Weights of a small image super-resolution model.
Model: 40-pixel images, arch unet, norm batchnorm, widths [96, 192, 288, 384].
Training: soap at rate 0.0015, 5500 steps, batches of 64.
Data: trained on crops of objects in photos (Visual Genome), 123503 training examples.
Rows from block 4 of a small image super-resolution model, named by matrix and row number. Rows with one number belong to one channel. Each number is 128 + 24 x the weight over its row's rms, rounded and kept within 0 to 255. All counts start at 0. After the name is the row's rms in percent of the matrix's.
After each channel's rows are labels from the 100 images, of 14976, where the channel reaches its highest value: "colour at peak" is the nearest of a few named colours to the mean colour under the peak. Only what is clearly more common there than usual is listed. The data: crops of objects in photos (Visual Genome).
# convs0: first 3x3 conv (model.enc.2.0.convs.0.weight, 288x288x3x3, each kernel summed), inputs 0-143
# convs1: second 3x3 conv (model.enc.2.0.convs.1.weight, 288x288x3x3, transposed, each kernel summed), outputs 0-143

convs0.117 093 [125  67 132 161 117 156 128 108 123 130 109 132  96 122 122 103 133 110 148 162 121  63 115 136 103 156  67 106 129  82  90 146 116 128 104 148  96 113  99  96 122 115 124 129 142 106 118 100  98 111 117  98  85 139 113 114  96 144 146 112 134 113 174  96 138 139 129  70  68  99  88 112 129 144 122 114 110 122 124 133 151 136 117  97  91 156 136 127 115 114  89 108 136 128 126 124 104 154 114 112 111 157 127 124 135 167 103  89  85 110 136  95  94 138 109 105 126 151  87 102 146 119 128 140 128 137  98 129 118 118 135 151  90 122 131 122 129 122 148 124  92 114 123 157]
convs1.117 105 [133 155 119 113 140 164 159 150 122 128 145 181 145 130 122 121 131 110 138 117 134 133 153 228 169 126 127 111 171 131 121 143 125 129 127 105 116 128 140 127 132 155 132  94 124 136 128 135 156 118 139 112 164 125  97 114 139 197 215 148 136 131 190 144 113 149  99 134 133 171 126 141 146 105 121 127 139 130 141 151 184 129 149 131 135 143 121 118 124 145 128 122 173 132 112 120 132 206 122 140 120 202 137 114 164 126 129 138 164 130 128 114 136 140 120 131 150 167 123 148 137 106 116 130 120 121 114 120 139 170 142 217 125 123 120 161 120 122 136 119 160 149 134 146]
colour at peak: grey

convs0.235 117 [136 137 104 102 151 128 116 137 117 159 129 107 132 131 150 105 114 121 117 136 167 124 128  78 112 139 174 143 102 129 167 185 145 146 153 155 124 132 131 150 153 104 145 127 122 143 118 178 152 150 123  88 167 103 101 109 170 123  99 129 110 118  91 137 142 154  70 121 111 154 147  98 117 129 151 135 121 123 135 138 132 173 119 138 117 174 127 133 130 144 151 133 145 184 100 128 138 100 100  84 147 137 146 115 121  98 143 111 124 135 124 157 105 124 130 152 165  97 133 139 107 147  96 128 110 112 135 117 147 176 169 125 136 163 145 111 179 130 115 121 125 169 106 112]
convs1.235 103 [123  72 139 107 132 115 133 115 138 143 134 114 120  87  71 139 119 163 124 158 126 153 152  92  91 155 113 140 144 118 138 157 126 129 135 139 117 140 123 106 147 130 133  61 124 124 148 126 121  93 106 134 113 128 117  87 127  70  84 123 100 119 108 137 124 129  90 111 127 125 146 133 105  48 121 127  73 151 113  79  75 110  92 138 128  96 111 135 175 128 108  69  61 127 141 132 139 120 134 117 137 107 103 127  79  88 134 105 166  97 141 110 130  84 138 125 140 126  99 146 102 129 118 130 105 171  92 129 140  94 104 119 115 103 123  65 122 119  96 117  86 135 108 103]
colour at peak: white

convs0.155 090 [157 139 117 115 170 179 152 148 132 129 133  85 111 167 196 105 135 115  99 168 149 121 135  88 143 167 154 139 125 130 129 145 135 111 138 117 121 151 156 138 140 117 120 145 168 155 136 149 149 137 112  92 142 132  96 108 151 125 136 150 147  83 122 126 133 133 159 123 167 129 169 121 147 149 113 115 164 114 112 119 128 167 122 117 127 134 144 141 135 109 129 120  83 146 106  95 155 151 125 111 159 144 116 125 140 102 184 143 139 133 102 137 105 120 127 153 163  62 125 170 109 110 121 133 107  75 173 141 143 144 144 100 149 152 151 132 121 115  84 146 132 115 141 129]
convs1.155 106 [134  57 148  99 116 115 121 106 132 141 144  89 100  79 104 119 102 139 128 152 117 131 130 110 103 136  96 133 135 119 125 148 125 115 133 149 114 135 143 107 152 109 121  75 135 110 119 140 128 104  84 131 104 129 131 101 135  71  71 113 100 129 112 149 145 131  96 100 116 113 132 106 117 107 110 109  78 138 117  69  79 134  83 121 104  89 119 132 136 136 111  70  96 135 142 134 142 110 122  96 148  93  77 125  63 101 117 105 153 103 136 120 116  74 151 127 100 147 100 146  86 112 111 140  98 188 102 139 142  96 126  92 112 118 148 104 136 108  99 132  65 124 103 116]
colour at peak: white

convs0.211 104 [107  81 114 168 118 102 120  99 110 119 122 125 133 108 129 126 131 118 116 109 139 124 125 125 100 161 103  90 129 106 105 123 130 121  95 182 140 108 111 113 106 108  86 141 113  74 116  94 100 113  93 126 114 131 124 102 111 167 139 114 121  96 148 108  93 122 138 115 105 135  97 116 145 137 114 129 135  99 154 141 140 145 126  83  96 120 148 132 108 115  84  98 125 127 153  94 120 169 134 112 115 142 106 114 107 147 124  80  80  77 112  86  84 143 116 116 112 119  97  70 147 104 115 145 120 155 108 144 107 115 147 157  99 128 160  85 122 119 139 109  90 109  99 143]
convs1.211 098 [141 138 128 121 133 181 159 125 120 147 132 157 146 126 110 130 135 101 139 108 134 144 142 229 162 144 124 117 191 123 125 134 115 124 121 102 120 133 149 131 135 161 126  76 137 158 124 131 172 121 125 127 158 129  97 109 139 192 240 146 124 122 186 155 127 142 100 142 129 188 115 140 124  79 115 123 140 142 134 172 141 153 148 120 132 135 120 103 133 133 121 120 140 123 127 115 132 213 124 145 106 190 135 119 141 108 115 120 153 145 125 104 136 122 142 140 134 164 127 146 142 118 114 131 123 140 122 127 137 158 114 208 117 116 110 183 125 138 110 114 149 152 142 146]
colour at peak: grey

convs0.236 084 [127 115  95 129 146 120 115 137 111 107 115 119 147 162 121 106 139  93  90  83 111 143 126 137 143 114 158 140 113 117 143 110 110 144 140 121 148 122 139 128 104 113 134  57 113 161 124 136  93 119 141 109 136 100 109 136 103 108 134 155  96  76 117 137 127 117 108 125 146 119 142 147  99  97 103 122 148 112 109 147 123 105 143 123 121  97  82 114 116  79 129 125 110 107 116 135 138 121 146 120 179 121 137 148 131  91 156  92 140 107 127 127 121 122  73 105  88 164 133 142 119 116 144 107 138  96 153 105 105 110 102 132 131 111 108 165  94 123 107 124 127 135 163 105]
convs1.236 104 [133  76 130 138 127 112 104 107 133 158 138  94 107 113  58 115 113 131 114 160 133 163 109  77 122 149 122 102  85 117 141 163 128 115 125 145 135 123 160 108 154  95 144 101 156 132 108 111 112 114 103 126 100 122 113  97 120  91  94 116 113 139 108 114 113 100 142 125 121  91 124 123  70 121  95 128  85 145 119  83 106 158 105 100 129 102 103 134 119 121  86  73 122 107 106 114 135 127 114  92 137 102  27 121 129 130 133 122 148 127 121 115 160  67 115 125 131 144  93 162  95  79 125 121 123 167 107 139 149  89 166  99  94 153 149 101 139  91 109 138  96 117 111  88]
colour at peak: white

convs0.226 093 [137 138  89 171 119 107 126 124 135 119 143 154 143 127 102 113  85  64 144 112  73 142 127 143 135  93 165 114 161 146 136  62 166 115 139 102 126 116  97 158  98 111 106 115 165 108 106 126 159 145 143 112 130 131 152  75 159 125 127  99 132 119 124 131 163 123 121 152 125 131 138 111 148 122 125 148 135 103 126 121  92 142 124 164 131 108  82 104  82 135 143 120 165  85 131  94 109 129 122 138 139  78 161 126 142 130 133 113  95 125 146 147 121 122 123 137 121 127 101 123 125 132 143  95 122 148 147  64  94 121 103 146 116 115 103 111 127 138 114 117 155 116 138 132]
convs1.226 095 [102  74 129 121 130 117 141 144 126 117 119 109 117  83  98  86 110 113 132 142 117 129 136  83 141 140 121  90  87 114 121 145 149 127 115 146 138 105 108 114 142 123 123  75 148 117 108 133 125  83 135  96  52 122  88 104 132 109 156 110 125 159  94 117 147 122 120 129 101  79  98 109  66 116 103 109 111 128 117 102 154 154 116 124 128 112 118 134  99 126 105  69 139 128 106 144 120 117 125  83 103 122  69 102 107 118 111 147 152 120 128 122 119  89 137 136 109 119 104 149 103  73 145 126 132 131  88 172  97 117 161 106  99 146 147 132 116  97 108 146  88 133  99  83]
colour at peak: white

convs0.154 108 [ 95 117 160 158 138 141 103 120  99 109 115 167 142 123 115  92 120 134 134 132  96  88 128 133 113  98  85 117 186 113 108  89 122 141 132 167 111 101 116 103 107 124 121 122 151 110 130 109  99 121 116 131 120 163 156 125 111  97 134 130  80 143 135  99 107  88  98 106  96 128 139  72 151 117 122 109  95 122 159 141  80  89 117  92 114 117 132 147 108 110 101 109 161  84 181 107  99 162 153 157 112  82 140 140 102 138 120 113 109 155 140 123 135 112 128 123  78 132 122  97 128 105 145 110 139 158 112 108  79 142 109 170 127 105 108 146 108 117 176 119 113 112 134 161]
convs1.154 088 [ 81 128 126 173 151 176 162 182 119  68 144 158 133 118  95 138 135 147 158 101 113 171 125 192 120 105 107 104 132 147 156 164 137 133 102 101 142 138  98 135 134 166 132 150 150 115 130 130 105 123 144  95 104 134 120 121 123 144 222 134 150 154 154 115 101 104 118 133 137 103 133 143 103 181  92 149 133 149 136 119 172 132 131 110 155 135 130 135 116 122 108 118 121 117  87 127 121 198 149 117 113 169 122 117 142 155 129 119 140 139 120 150 153 125 115 131 149 163 125 158 170 106 136 102 132 124 132 155 114 141 151 134 111 130 149 114 122 129 160  94 124 138 143 141]
colour at peak: black

convs0.85 110 [129 154 116 118 143 112  90 167 139 124 152  80 131 169 118  95 133 125 103  88 103 117 141 109 134 118 129 130 121 138  96 122 135 126 168 115 137 143 146 147 105 141 119  99  96 124 147 175 149 126 143  96 178 125 117 117 139  94 107 133 161 105  90 150 147 106 104 123 122 128 120 130 102  99 159  74 136 131 105 121 144 136 155 157 112 109  97  92 109 119 144 138 118  99  90 129 157  94 137 113 155 128 128 145 135  96 123 157 157 135 120 136 139 137  89 142 157  90 123 109  77 143 119  92 109  99 141 115 131 118 120 102 134 141 132 137  86 151  96 169 137 111  87  94]
convs1.85 100 [109  77 140 118 108 118 117 119 135 144 125 109 110  85 122 125  87 136 101 161 123 142 116  66 113 153 108 102 112 119 150 168 129 110 125 150 117 127 145 113 123  98 138  78 162 130 106  80 120 142  86 127  40 121 109  91 114 131  88  95 105 121  90 115 132 123 150 109 125  50 131 123  94 121  98 129  79 124 123 122 117 144  92  93 133 109 113 125 112 138 101  54 103 104 121 135  95  78 118 106 120  95  36 129 109  99 121 112 136 103 145 139  98  77 127 128 125 136 104 150 108 101 130 141 126 165 121 147 133  91 174 110  88 134 146 106 117  84  76 131  69 105 115 114]
colour at peak: black

convs0.200 076 [132 163 120 109 122 156  89 118 122 165 149 120 150 138 145 120 125  90 140 122 128 124 111 155 149 131  92 134 162 144 129 163 130 145 129 128 189 150 119 146 133 111  90 126 157 157 150 120 135 113 148 129 123 138 162 110 111 112 108 137 151 124 158 145 115 104 127 145 146 155 131  90 151 132  96  80  95 130 127 132 152 181 100 108 138 135 122 137 122 140 143 122 113  89  91 140 126 122 141 120 121 144 141 137  97 142 128 124 140 129  85 140  90 175 138 167 158 103  98 149 126 137 115 145 151 126 123 133 124  88 126 181 158 110 182 126 108 113 143 156 181 193 100 116]
convs1.200 083 [103  87 146 102 118 124 113 124 130 133 148  94 106  92  97 121  95 136 124 138 127 148 152  85 123 157 105 122 128 119 108 137 118 136 143 137 131 167 129 109 156 127 140  86 139 145 138 130 168 109 102 111 150 135  94  95 147  86 125 121 124 119 100 177 138 139  82 111 129 165 123 148  83  61 108 113 104 139  81  80  82 150 128 128 100 100 110 126 132 126 119  76 140 116 134 115 140 124 127 103 143 111 126 114 105 106 112 130 144 138 135 133 135 109 133 166 112 149 131 146 101 123 144 134 134 157 113 146 123 106 129 137 126 161 121 145 127 135  92 134  60  96 100 108]
colour at peak: grey

convs0.13 083 [135 126 121 146 115 139 163  84  90 150 110 136 136 118 192 170 113 116 159 146 124 104 143 145 133 161 157  97 163 177 127 102 136 128 132 135 167 138 148 154 166 161 121 123 133 136 110 102 122 128 115 129 127 136 145 149 145 119 162 108 117 149 129 153 150 122 109 124 122 154 137 127 156 124 129 143 133 147 153 109 177 170 112 114 133 163 184 144  90  92 148 137 153 161 153 146 154 142 160 110 154 153  93 141 149 122 104 103 123 142 124 115  87 130 106 112 130 152 120 138 149 140 120 151 115 150 156 163 112 163 127 171 163 147 202 143 147 145 180 142 139 141 123 170]
convs1.13 091 [138  85 142  80 116 118 129  96 162 142 120  67 135  99  75 122 125 137 127 131 134 134 132 127 128 132 112 144 156 112 109 145 116 135 131 120 103 141 134 105 157 127 135  72 136 137 152 107 131 110 121 146 196 135 124 106 143  94 117 149  87 112 122 162 117 120 106 101 138 194 110 156  87  60  93 122  82 142  97  76  84 144 117 124 105 123  90 127 153 126 123  79 103 120 153 120 131 153 147 128 136 112 100 115  92 120 118 102 147 101 120 118 137  83 154 139 120 134  95 128  81 112 126 119 119 160  99 126 129 110  85 121 131 115 116 101 151 129 101 141 124 125 111  82]
colour at peak: white

convs0.45 099 [ 95 113 108 144 141 139 128  89  86 127 102 126 154 115 141 103 136 123 115 154 147  64 111 137  99 120  78 115 143  78 136 144  99 135 113 168 113 102 123  92 152 117 116 138 122 128 129  95  92 102  98 129  89 124 135 125 154 144 120 107  60 133 152  93  83 125 166  78 111 100  96 137 176 122  90 122  98 100 153 147 139 141 113 105 131 103 156 142 131  86 132  89 148 124 159 134 119 136 124 111 114 120 122 123  67 142 115  89  87 148 129  95 120 103 106 112 127 164 130  99 155  91 106 136 120 125  84 140 103 135 151 144 111 152 126 155 112 120 120 161  87  91 121 157]
convs1.45 103 [138 151 129 118 139 187 150 144 120 127 143 175 148 141 100 126 116 109 156  98 130 141 138 237 157 122 150 127 187 130 127 130 122 116 117 105 116 137 138 134 131 154 127 101 140 145 107 129 163 122 127 124 148 123 101 115 134 198 240 144 129 127 183 154 125 134  85 134 124 184 123 141 129  94 121 117 152 144 137 158 159 121 151 133 140 142 113 117 133 138 125 134 158 129 108 118 141 222 126 141 122 189 128 120 167 116 135 124 160 123 135 120 140 143 143 135 138 173 123 144 146 104 116 119 127 133 137 141 131 160 142 204 113 113 110 144 125 116 132 126 142 145 134 125]
colour at peak: grey

convs0.118 098 [114 127 138 169 116 161 151 112 101 109  99 113 114 112 165 115 113 108 148 157  86  70 105 101 111 123 110 120 124 120 148 124 120  81  97 135 102  99 107  73 116 121 103 160 140 116 167 117 131 114 120 135 113 132 142  76 116 131 150 100 120 116 151 109 116 110 104 101  81 115  92 132 169 144 102 107  83 123 156 175 121 124 102 141 122 117 143 110  93 145 114  83 114 159 145 113 113 150 128 132 108 124 113 103 147 150 137 125 101  85 150  91 124 136 124 117 128 114 122 100 165 109 123 142 128 104  88 149 135  70 142 141 108 117 114 101 151 106 147  88  97 119 130 122]
convs1.118 108 [138 167 106 128 130 143 177 164 135 127 148 133 147 135  95  93 101 114 114  92 104 155 141 184 148 130 172 122 153 150 115 123 114 139 119  99 140  97 129 136 127 156 127  87 137 163 131  97 111 136 113 116 112 136  90 110 105 224 239 132 127 146 176 116 108 113 116 159 127 132 134 119 114  84 114 127 159 153 130 179 166 136 141 138 133 143  93 112 138 146 151 143 174 112 110 143 131 207 124 146 117 155 136 102 141 107 124 136 148 148  99 111 163 106 122 147 147 151 128 165 172 109 141 113 141 119 105 144 126 134 130 204 113 137  90 148 110 109 137 145 176 110 114 133]
colour at peak: grey

convs0.70 085 [124 132 144 158 160 155 122 116 122 163 132 150 165 139 167  94 156 115 187 145 129 157 128 148 138  34 139 124 148 129 106  96 153 130 142 140 157  97 100 118 110 134  93 111 102 120 121 153 109 131 105 119 105  90  94 142 136 145 193 118 119 145 144 125 107 134 132 147 166 133 133  93 136  92 158 118 109 115 143 210 119 120 132 147 118 126 139 111 156 148 118 137 156 153 131 103 172 164 138 143 142 164 148 123 122 159 117 198 127 157 135 129 147 164 138 152 150 134 129 137 134 147 101 142  52 165 141 153 159 170 103 140 145 144 146 141 133 115 161 131 121  95 147 173]
convs1.70 119 [122  75 121 100 114 120  84 117 141 115 114  80 104  96 102 120 115 146 112 157 133 126 129  58  90 132  95 118 106 137 131 160 145 122 140 138  94 127 129 104 136 120 120  88 107 118 129 119 137 118  98 131 145 131 113  89 142  59  72 115 108 132 106 155 123 130  75  99 119 112 122 117  93  99 116 117  72 134 116  62 113 140  95 138 134 106 109 135 149 131  98  47 106 105 133 118 133 133 120 109 124 104  74 125  90 120 144 111 142 110 126 120  99  86 126 121 130 141 113 126  84 109 127 120 116 143  91 138 154  96  99  66 107 106 116  98 141 129  95 115  84 140 108  85]
colour at peak: black

convs0.34 104 [102  84 128 148 106 135 150 102 107 126 113 157 116  74 155  91 129 133 144 170 122 104  98 122 110 146  79 114 124 118 120 150 111 111 107 131 119  99  87 119 150 130 107 125 130 121  89  83  79 115 121 154 123 147 157  89 111 115 149 134 102 108 130 127 121 136 122  68 106 131 114  80 184 175 138 114 101 136 117 138 130 144  92  81 128 155 163 148 115  82  93 109 133 109 130  96 116 181 122 108 107 123 118 106 135 137  92 124  89 126  94 107 105 116 125 107 148 156  65 107 150  96 103 170 115 115 145 121 147 117 118 142 111 144 116 131 103 135 127 118  85 120 108 139]
convs1.34 108 [159 164 125 137 155 179 174 158 124 140 149 173 141 144 118 116 129 113 153  98 131 136 136 217 157 122 147 115 173 143 126 133 110 129 118  98 132 124 137 137 133 155 137  91 142 161 119 130 157 141 123 125 166 122 107 112 142 198 255 137 132 124 180 148 105 150 109 148 134 167 132 136 132  97 124 121 158 137 137 193 136 130 146 143 111 140 126 109 121 137 147 131 164 120 100 138 141 203 132 162 114 176 126 116 149 115 127 128 156 131 130 113 162 144 116 130 144 157 138 146 153 120 132 136 140 121 130 128 134 163 136 193 122 124 117 156 121 129 119 124 156 137 129 147]
colour at peak: grey

convs0.74 096 [100 120 149 160 119 139 145 108  85 109 111 147  89 118 118 131 129 124 125 134 117  75  87 140  97 135 100 114 170  98  84 144 113 151 148 132 125 121 100  97 132 115 118 127 142 104 142 114  87 109 109  86 113 165 139 103 134 125 114 127 101 114 125  90  76 120 130 110 109 126  98  89 159 128 113 131  86 104 154 165 152 116 106 133 123 136 165 128 103 113 150  88 135 151 155 120  99 154 120 122 117 140 111 124  94 173 118  96  83 137 127 106 123  90 138  95 128 150 141 107 176 101 135 123 125 125 123 135 137 141 136 164  78 117  75 118 116 145 135 106 109 105 121 176]
convs1.74 104 [148 155 128 115 157 191 157 134 124 136 133 169 138 133 118 124 127 118 147 113 141 153 148 217 159 128 138 112 177 127 132 135 118 125 123  98 127 126 153 123 131 148 113  90 131 147 113 148 164 123 135 123 162 117  99 113 126 196 236 144 144 134 184 159 123 137 102 150 136 169 115 145 128  95 124 119 134 135 129 161 174 141 149 130 145 147 132 119 120 141 121 123 149 127 103 134 136 208 121 136 115 197 139  99 162 109 133 121 154 148 128 121 143 140 132 133 143 164 128 158 127 101 122 127 135 125 126 134 124 174 145 195 117 124 128 171 130 131 106 118 140 128 141 146]
colour at peak: grey

convs0.123 137 [122 118 132 158 121 138 175 109 152 118 119 155 109 137 165 142  84 124 154 143 150 109 116 162 100 150 127 146 155 124 147 145 102 105 116 188 127 155 131 125 129 124 113 149 142 108 135 152  95 121 116 138 111  91 132  89 128 151 162 103 125 129 156 136 131 170  86 113 112 111 133  94 160 153 118 120 123 105 143 176 148 130 124 106 128 134 177  99 116 104 113 112 144 180 132 100 130 166  97 131 116 169 113 118 141 152 110 104 112 109  76 102 123 114 112 110 138 148 106 126 153 154  95 194  97 124 118 144 120 159 176 176 104 182 134 143 172 123 164 124  98 136 118 150]
convs1.123 100 [134  64 141 107 107 132 142 103 136 138 138 121 126 102  43 108 123 128 123 122 140 140 133 143 125 147 102 137 148 130 136 158 115 128 126 113  94 157 129 107 151 143 127  67 144 131 133 115 139 116 116 155 152 119 124  82 127  74 161 141  92 145 123 162 126 102 118 124 139 143 116 122  92  53 111 109 101 161 154 106 101 143 106 132 102 109  88 113 166 127 123  75 115 112 123 134 144 170 150 113 116 120  91 139  80  93 128 103 166 126 117  89 139  84 142 142 147 156  99 129 102 106 126 117 107 172 114 136 133 108 107 132 107 109 129  79 161 137  95 126 116 149 116 103]
colour at peak: white

convs0.272 090 [150 125  91 161 121 157 102 133 142 165 112  93 116 148 125 128 117  93 141 136 142 109 128 112 151 150  99 134 135 149 142 147 117 130 162 174 157 155 147 147 151  92 147  99 134 130 157 126 137 162  86  80 135 148 107 102 136 154 118 130 158  88 119 145 125 137 108 143 151 161 172 121  95 112 130 129 159  79  99 105 124 145  93 111 119 122 159  97 120 126 116 105  90 124 119  99 154 149  93 103 135 150 128 112 132 117 137 147 150  76 127 106 146 128 109 165 178 115 146 172 120 122 129 195 110 110 150 134 131 142 134  95 134 155 135  96 165  68 115 127 113 154 104 117]
convs1.272 084 [128  60 108 110 127 109 165 117 150 148 149  78  98 106 110 117 117 129 142 136 133 129 128 104  90 145 107 134 129 141 105 134 127 110 133 136 111 137 121  87 162 113 151  83 164 137 148 114 138 121  89 121 103 147 113 118 104 112 125 106 104 128 152 133 111 144 159 112  92 127 131 142 102  63  97 114  67 156 137 123  79 127 107 121  89 111  92 111 159 121 105  79 109 127 129 115 154 129 142 137 150 103 100 114  67 108 104 137 157 136 116 127 113  54 149 134  96 109  91 154 133 113 149 107 121 157  95 133 132 114 130 127 107 104 122 150 149 114 115 141  98 125 107 111]
colour at peak: white

convs0.230 089 [122  83  66 116 135 116  84 111 162 130 156  49 134 152  88 109 142 118  97  80 119 121 137  72 147  91 135 120  87 163 105  88 122 164 159  91 110 153 122 154 150 164 154  81 133 142  91 127 130 134 143 110 133 161 118 109 132 129  73 115 103 103 120 120 122 127 147 159 172 119 119 124  93 111 161 117 119 154  89  91 106 108 111 140 113 122  94 117 144 123 132 106 132  93 113 132 106 111 147 120 129  89 126 119 139 123 127 123 128 100 110 122 148 149 105 127 143 111 140 121  94 111 103 102 133 104 110  80 114  88 128  98 123 104 128 119  97 117  91 111 109 124 109 110]
convs1.230 108 [119  69 137 104 119  87 139 131 144 163 139  85 109 102 106 108 112 165 124 160 113 168 116 102 113 159 130 108  97 129 137 161 134 125 133 166 121 131 149 122 146  94 135  84 139 125 130 105  96 111 103 116  71 105 110 110 115  91  95 110 121 132  90  86 135 116 134 127 105  79  95 112 109 128  98 151  91 127 109  84 100 158  87 116 117  80 119 163 119 132 103  55 109 129 119 130 126 102  89  88 125 102  59 109  94 130 147 110 145 103 134 106 142  72 121 128 151 106  69 166 116  93 141 131 122 156  97 134 128 115 149  57  82 145 148 122 122 116 119 120 107 139 117 110]
colour at peak: pink

convs0.210 099 [112 111 110 147 112 127 132  97  83 134 122 132  79 126 121  65  71  96 146 173 123 123 124 106 118 151  87 119 131 121 126 155 109 123  97 145 137 131 133 129 163 120 129 147 168 108 109 114 142 144 112 130  92 133 165  81 122 102 135 152 128 122 120 110 124 124 117  85  90 118 108  89 185 189 134 126 122  91 123 145 134 144 139 110 136 133 126 118  73 120 135 155  94 138 178  87 118 178 137 156 111 141 158 102 160 131 119 145  98 140 128 102 119 124 135 123 122 165 100 137 155 140  97 125 104  96 106  77 126 128 141 131 118 133 133  81 136 124 160  75 109  92 119 112]
convs1.210 119 [152 148 127 132 132 177 165 152 116 127 153 178 137 139 120 117 125 128 143 116 145 145 156 204 171 130 141 113 173 128 123 134 118 123 117  93 120 125 136 124 127 145 142 103 119 149 125 129 154 138 134 115 159 137  98 104 142 198 220 139 129 127 186 152 108 148 115 143 135 181 124 142 123 102 132 128 146 132 148 172 167 126 150 145 130 158 127 128 116 147 131 122 182 123 108 133 135 200 122 134 111 186 128 110 163 120 134 137 149 118 128 118 148 144 121 133 145 161 134 149 138 113 125 137 133 119 128 136 140 171 154 197 123 118 112 168 122 130 117 124 166 141 135 139]
colour at peak: grey

convs0.134 123 [146 145 148  87 122 118  90 138 100 164 126 165 122 148 153 110 117 129 116 154 140 154 160 127 142 160 146 147 128 140 139 162 135 122 150 119 137 160 148 151 145 136 134 135 140 170 124 141 146 143 162  56 142 138 143 136 142 138 150 162 160 137 131 147 117 158 166 166 126 144 146 142 105 148 150 170 139 162 113 107 183 141 124 149 106 156 117 139 140 127 149 129 183 187 139  97 175  94 129  86 152 171 140 131 154 108 173 172 149 139 159 150 133 149 132 136 167 147 138 156 118 110 150 117 109 118 157 133 152 159 144 158 121 159 168 172 133 116 127 159 150 149 141 109]
convs1.134 107 [128  82 109 116 146 116 173 123 115 128 135  90 106  85  88  80 124 163 129 152 119 140 113  57 104 158  93 110  80 143 125 144 149 116 130 116 148 115 104  92 139 147 116 104 129 139 133 107  90  97 133 127  73 142 109  91 112  51 116 124 105 122 115 122 109 127 138 102  86 113 133 117  71 120 121 112  93 144 120 134 137 131 129 119 130 104 129 137 111 137 139  65 102 115 101 162 139  92 129 100 138  98 109 111 103 119 119 149 148  98 135 123 117  82 119 122 128  97 107 161 130 113 158 114 125 130  87 158 113 113 139  87 109  95 131  82 140 102 115 145 111 130  99 108]
colour at peak: pink

convs0.57 095 [178 151 105 151 120  89 154 121 127 165 155  97 139 141 125 145 139  97  96 122 155 121 126  95 123 165 151 104 123 135 167 181 151 140 131 133 134 159 161 165 170  88 133 105 117 118 131 114 138 121 119 106 126 117  84 144 133 151 111 102 157 103 109 144 124 124 101 155 155 163 151 134 104 144 107  99 136  87 111 138 166 201 133 121 152 145 125 122 124  88 146 141 105 150  86 123 166 109 127 118 132 134 131 128 151 132 139 105 141 114 124 138 150 140 116 112 184 109 122 121 116 124 125 119 127 101 125 160 159 103 139 118 131 146 195  76  98  98 104 100 114 129 127  97]
convs1.57 087 [124  88 142  99 122  96 129 100 122 141 144  66 119  83  80 116 125 148 134 142 132 109 145  95 106 143  94 138 140 119 113 136 114 129 127 120 116 160 124  90 141 130 157  78 146 146 143 121 149 104 101 135 134 143  91 104 158  84 108 138  91 128 137 137 156 138 112  92  88 142 131 153 105  56  99 124  71 149 101 108  82 138 122 108 118 107 100 111 166 117 107  53  95 119 151 115 135 123 128 113 136 120  73 135  84 111 121 111 137 116 118 118 138  73 142 125 112 118  85 134 115 125 140 128 106 143 100 133 130 104  90 137 106 113  96 154 129 126  94 140  94 148 112  97]
colour at peak: white

convs0.77 082 [104 111 137 159 123 137 140  90 118 111 119 151 135  90 115 129 153 100 111 125 159  92 113  96  95 145 130  87 137  96  81 144 103 162 130 172 121  97  92 117 127 130 123 134 115 146 103  96  89 121 113 128 120 109 112 116 145 132 113 179 113 126 148 117 117 141 136 120 104 112 133 122 120 151 126 124 111 127 138 149 116 134 109  96  88 119 169 146  75  91 135 141 124 135 133 107 100 137  88 126  91  56 137 112 100 153 131 102 107 116 133 118 104 100 147  74 141 164 138 106 153 114 118 145  62 138  77 132  83  78 142 134 110 165 126  74 171  85 154 132 120 101 137 172]
convs1.77 104 [142 148 114 119 139 163 156 170 108 106 143 189 146 139 112 126 123 113 157 117 150 145 147 221 160 110 120 115 174 133 123 148 128 118 105 109 129 127 136 128 124 159 114 115 128 138 111 137 135 126 137 121 119 134 111 122 135 227 229 145 151 141 176 135 113 127 134 139 134 126 118 149 136 134 131 131 134 150 136 158 169 133 141 125 155 160 105 130 124 145 131 123 147 117 102 123 136 207 136 143 108 205 130 114 163 107 121 143 153 136 128 137 152 138 138 135 141 148 133 149 151 106 126 114 142 103 128 131 124 174 152 205 124 140 119 166 112 128 143 112 159 157 148 136]
colour at peak: grey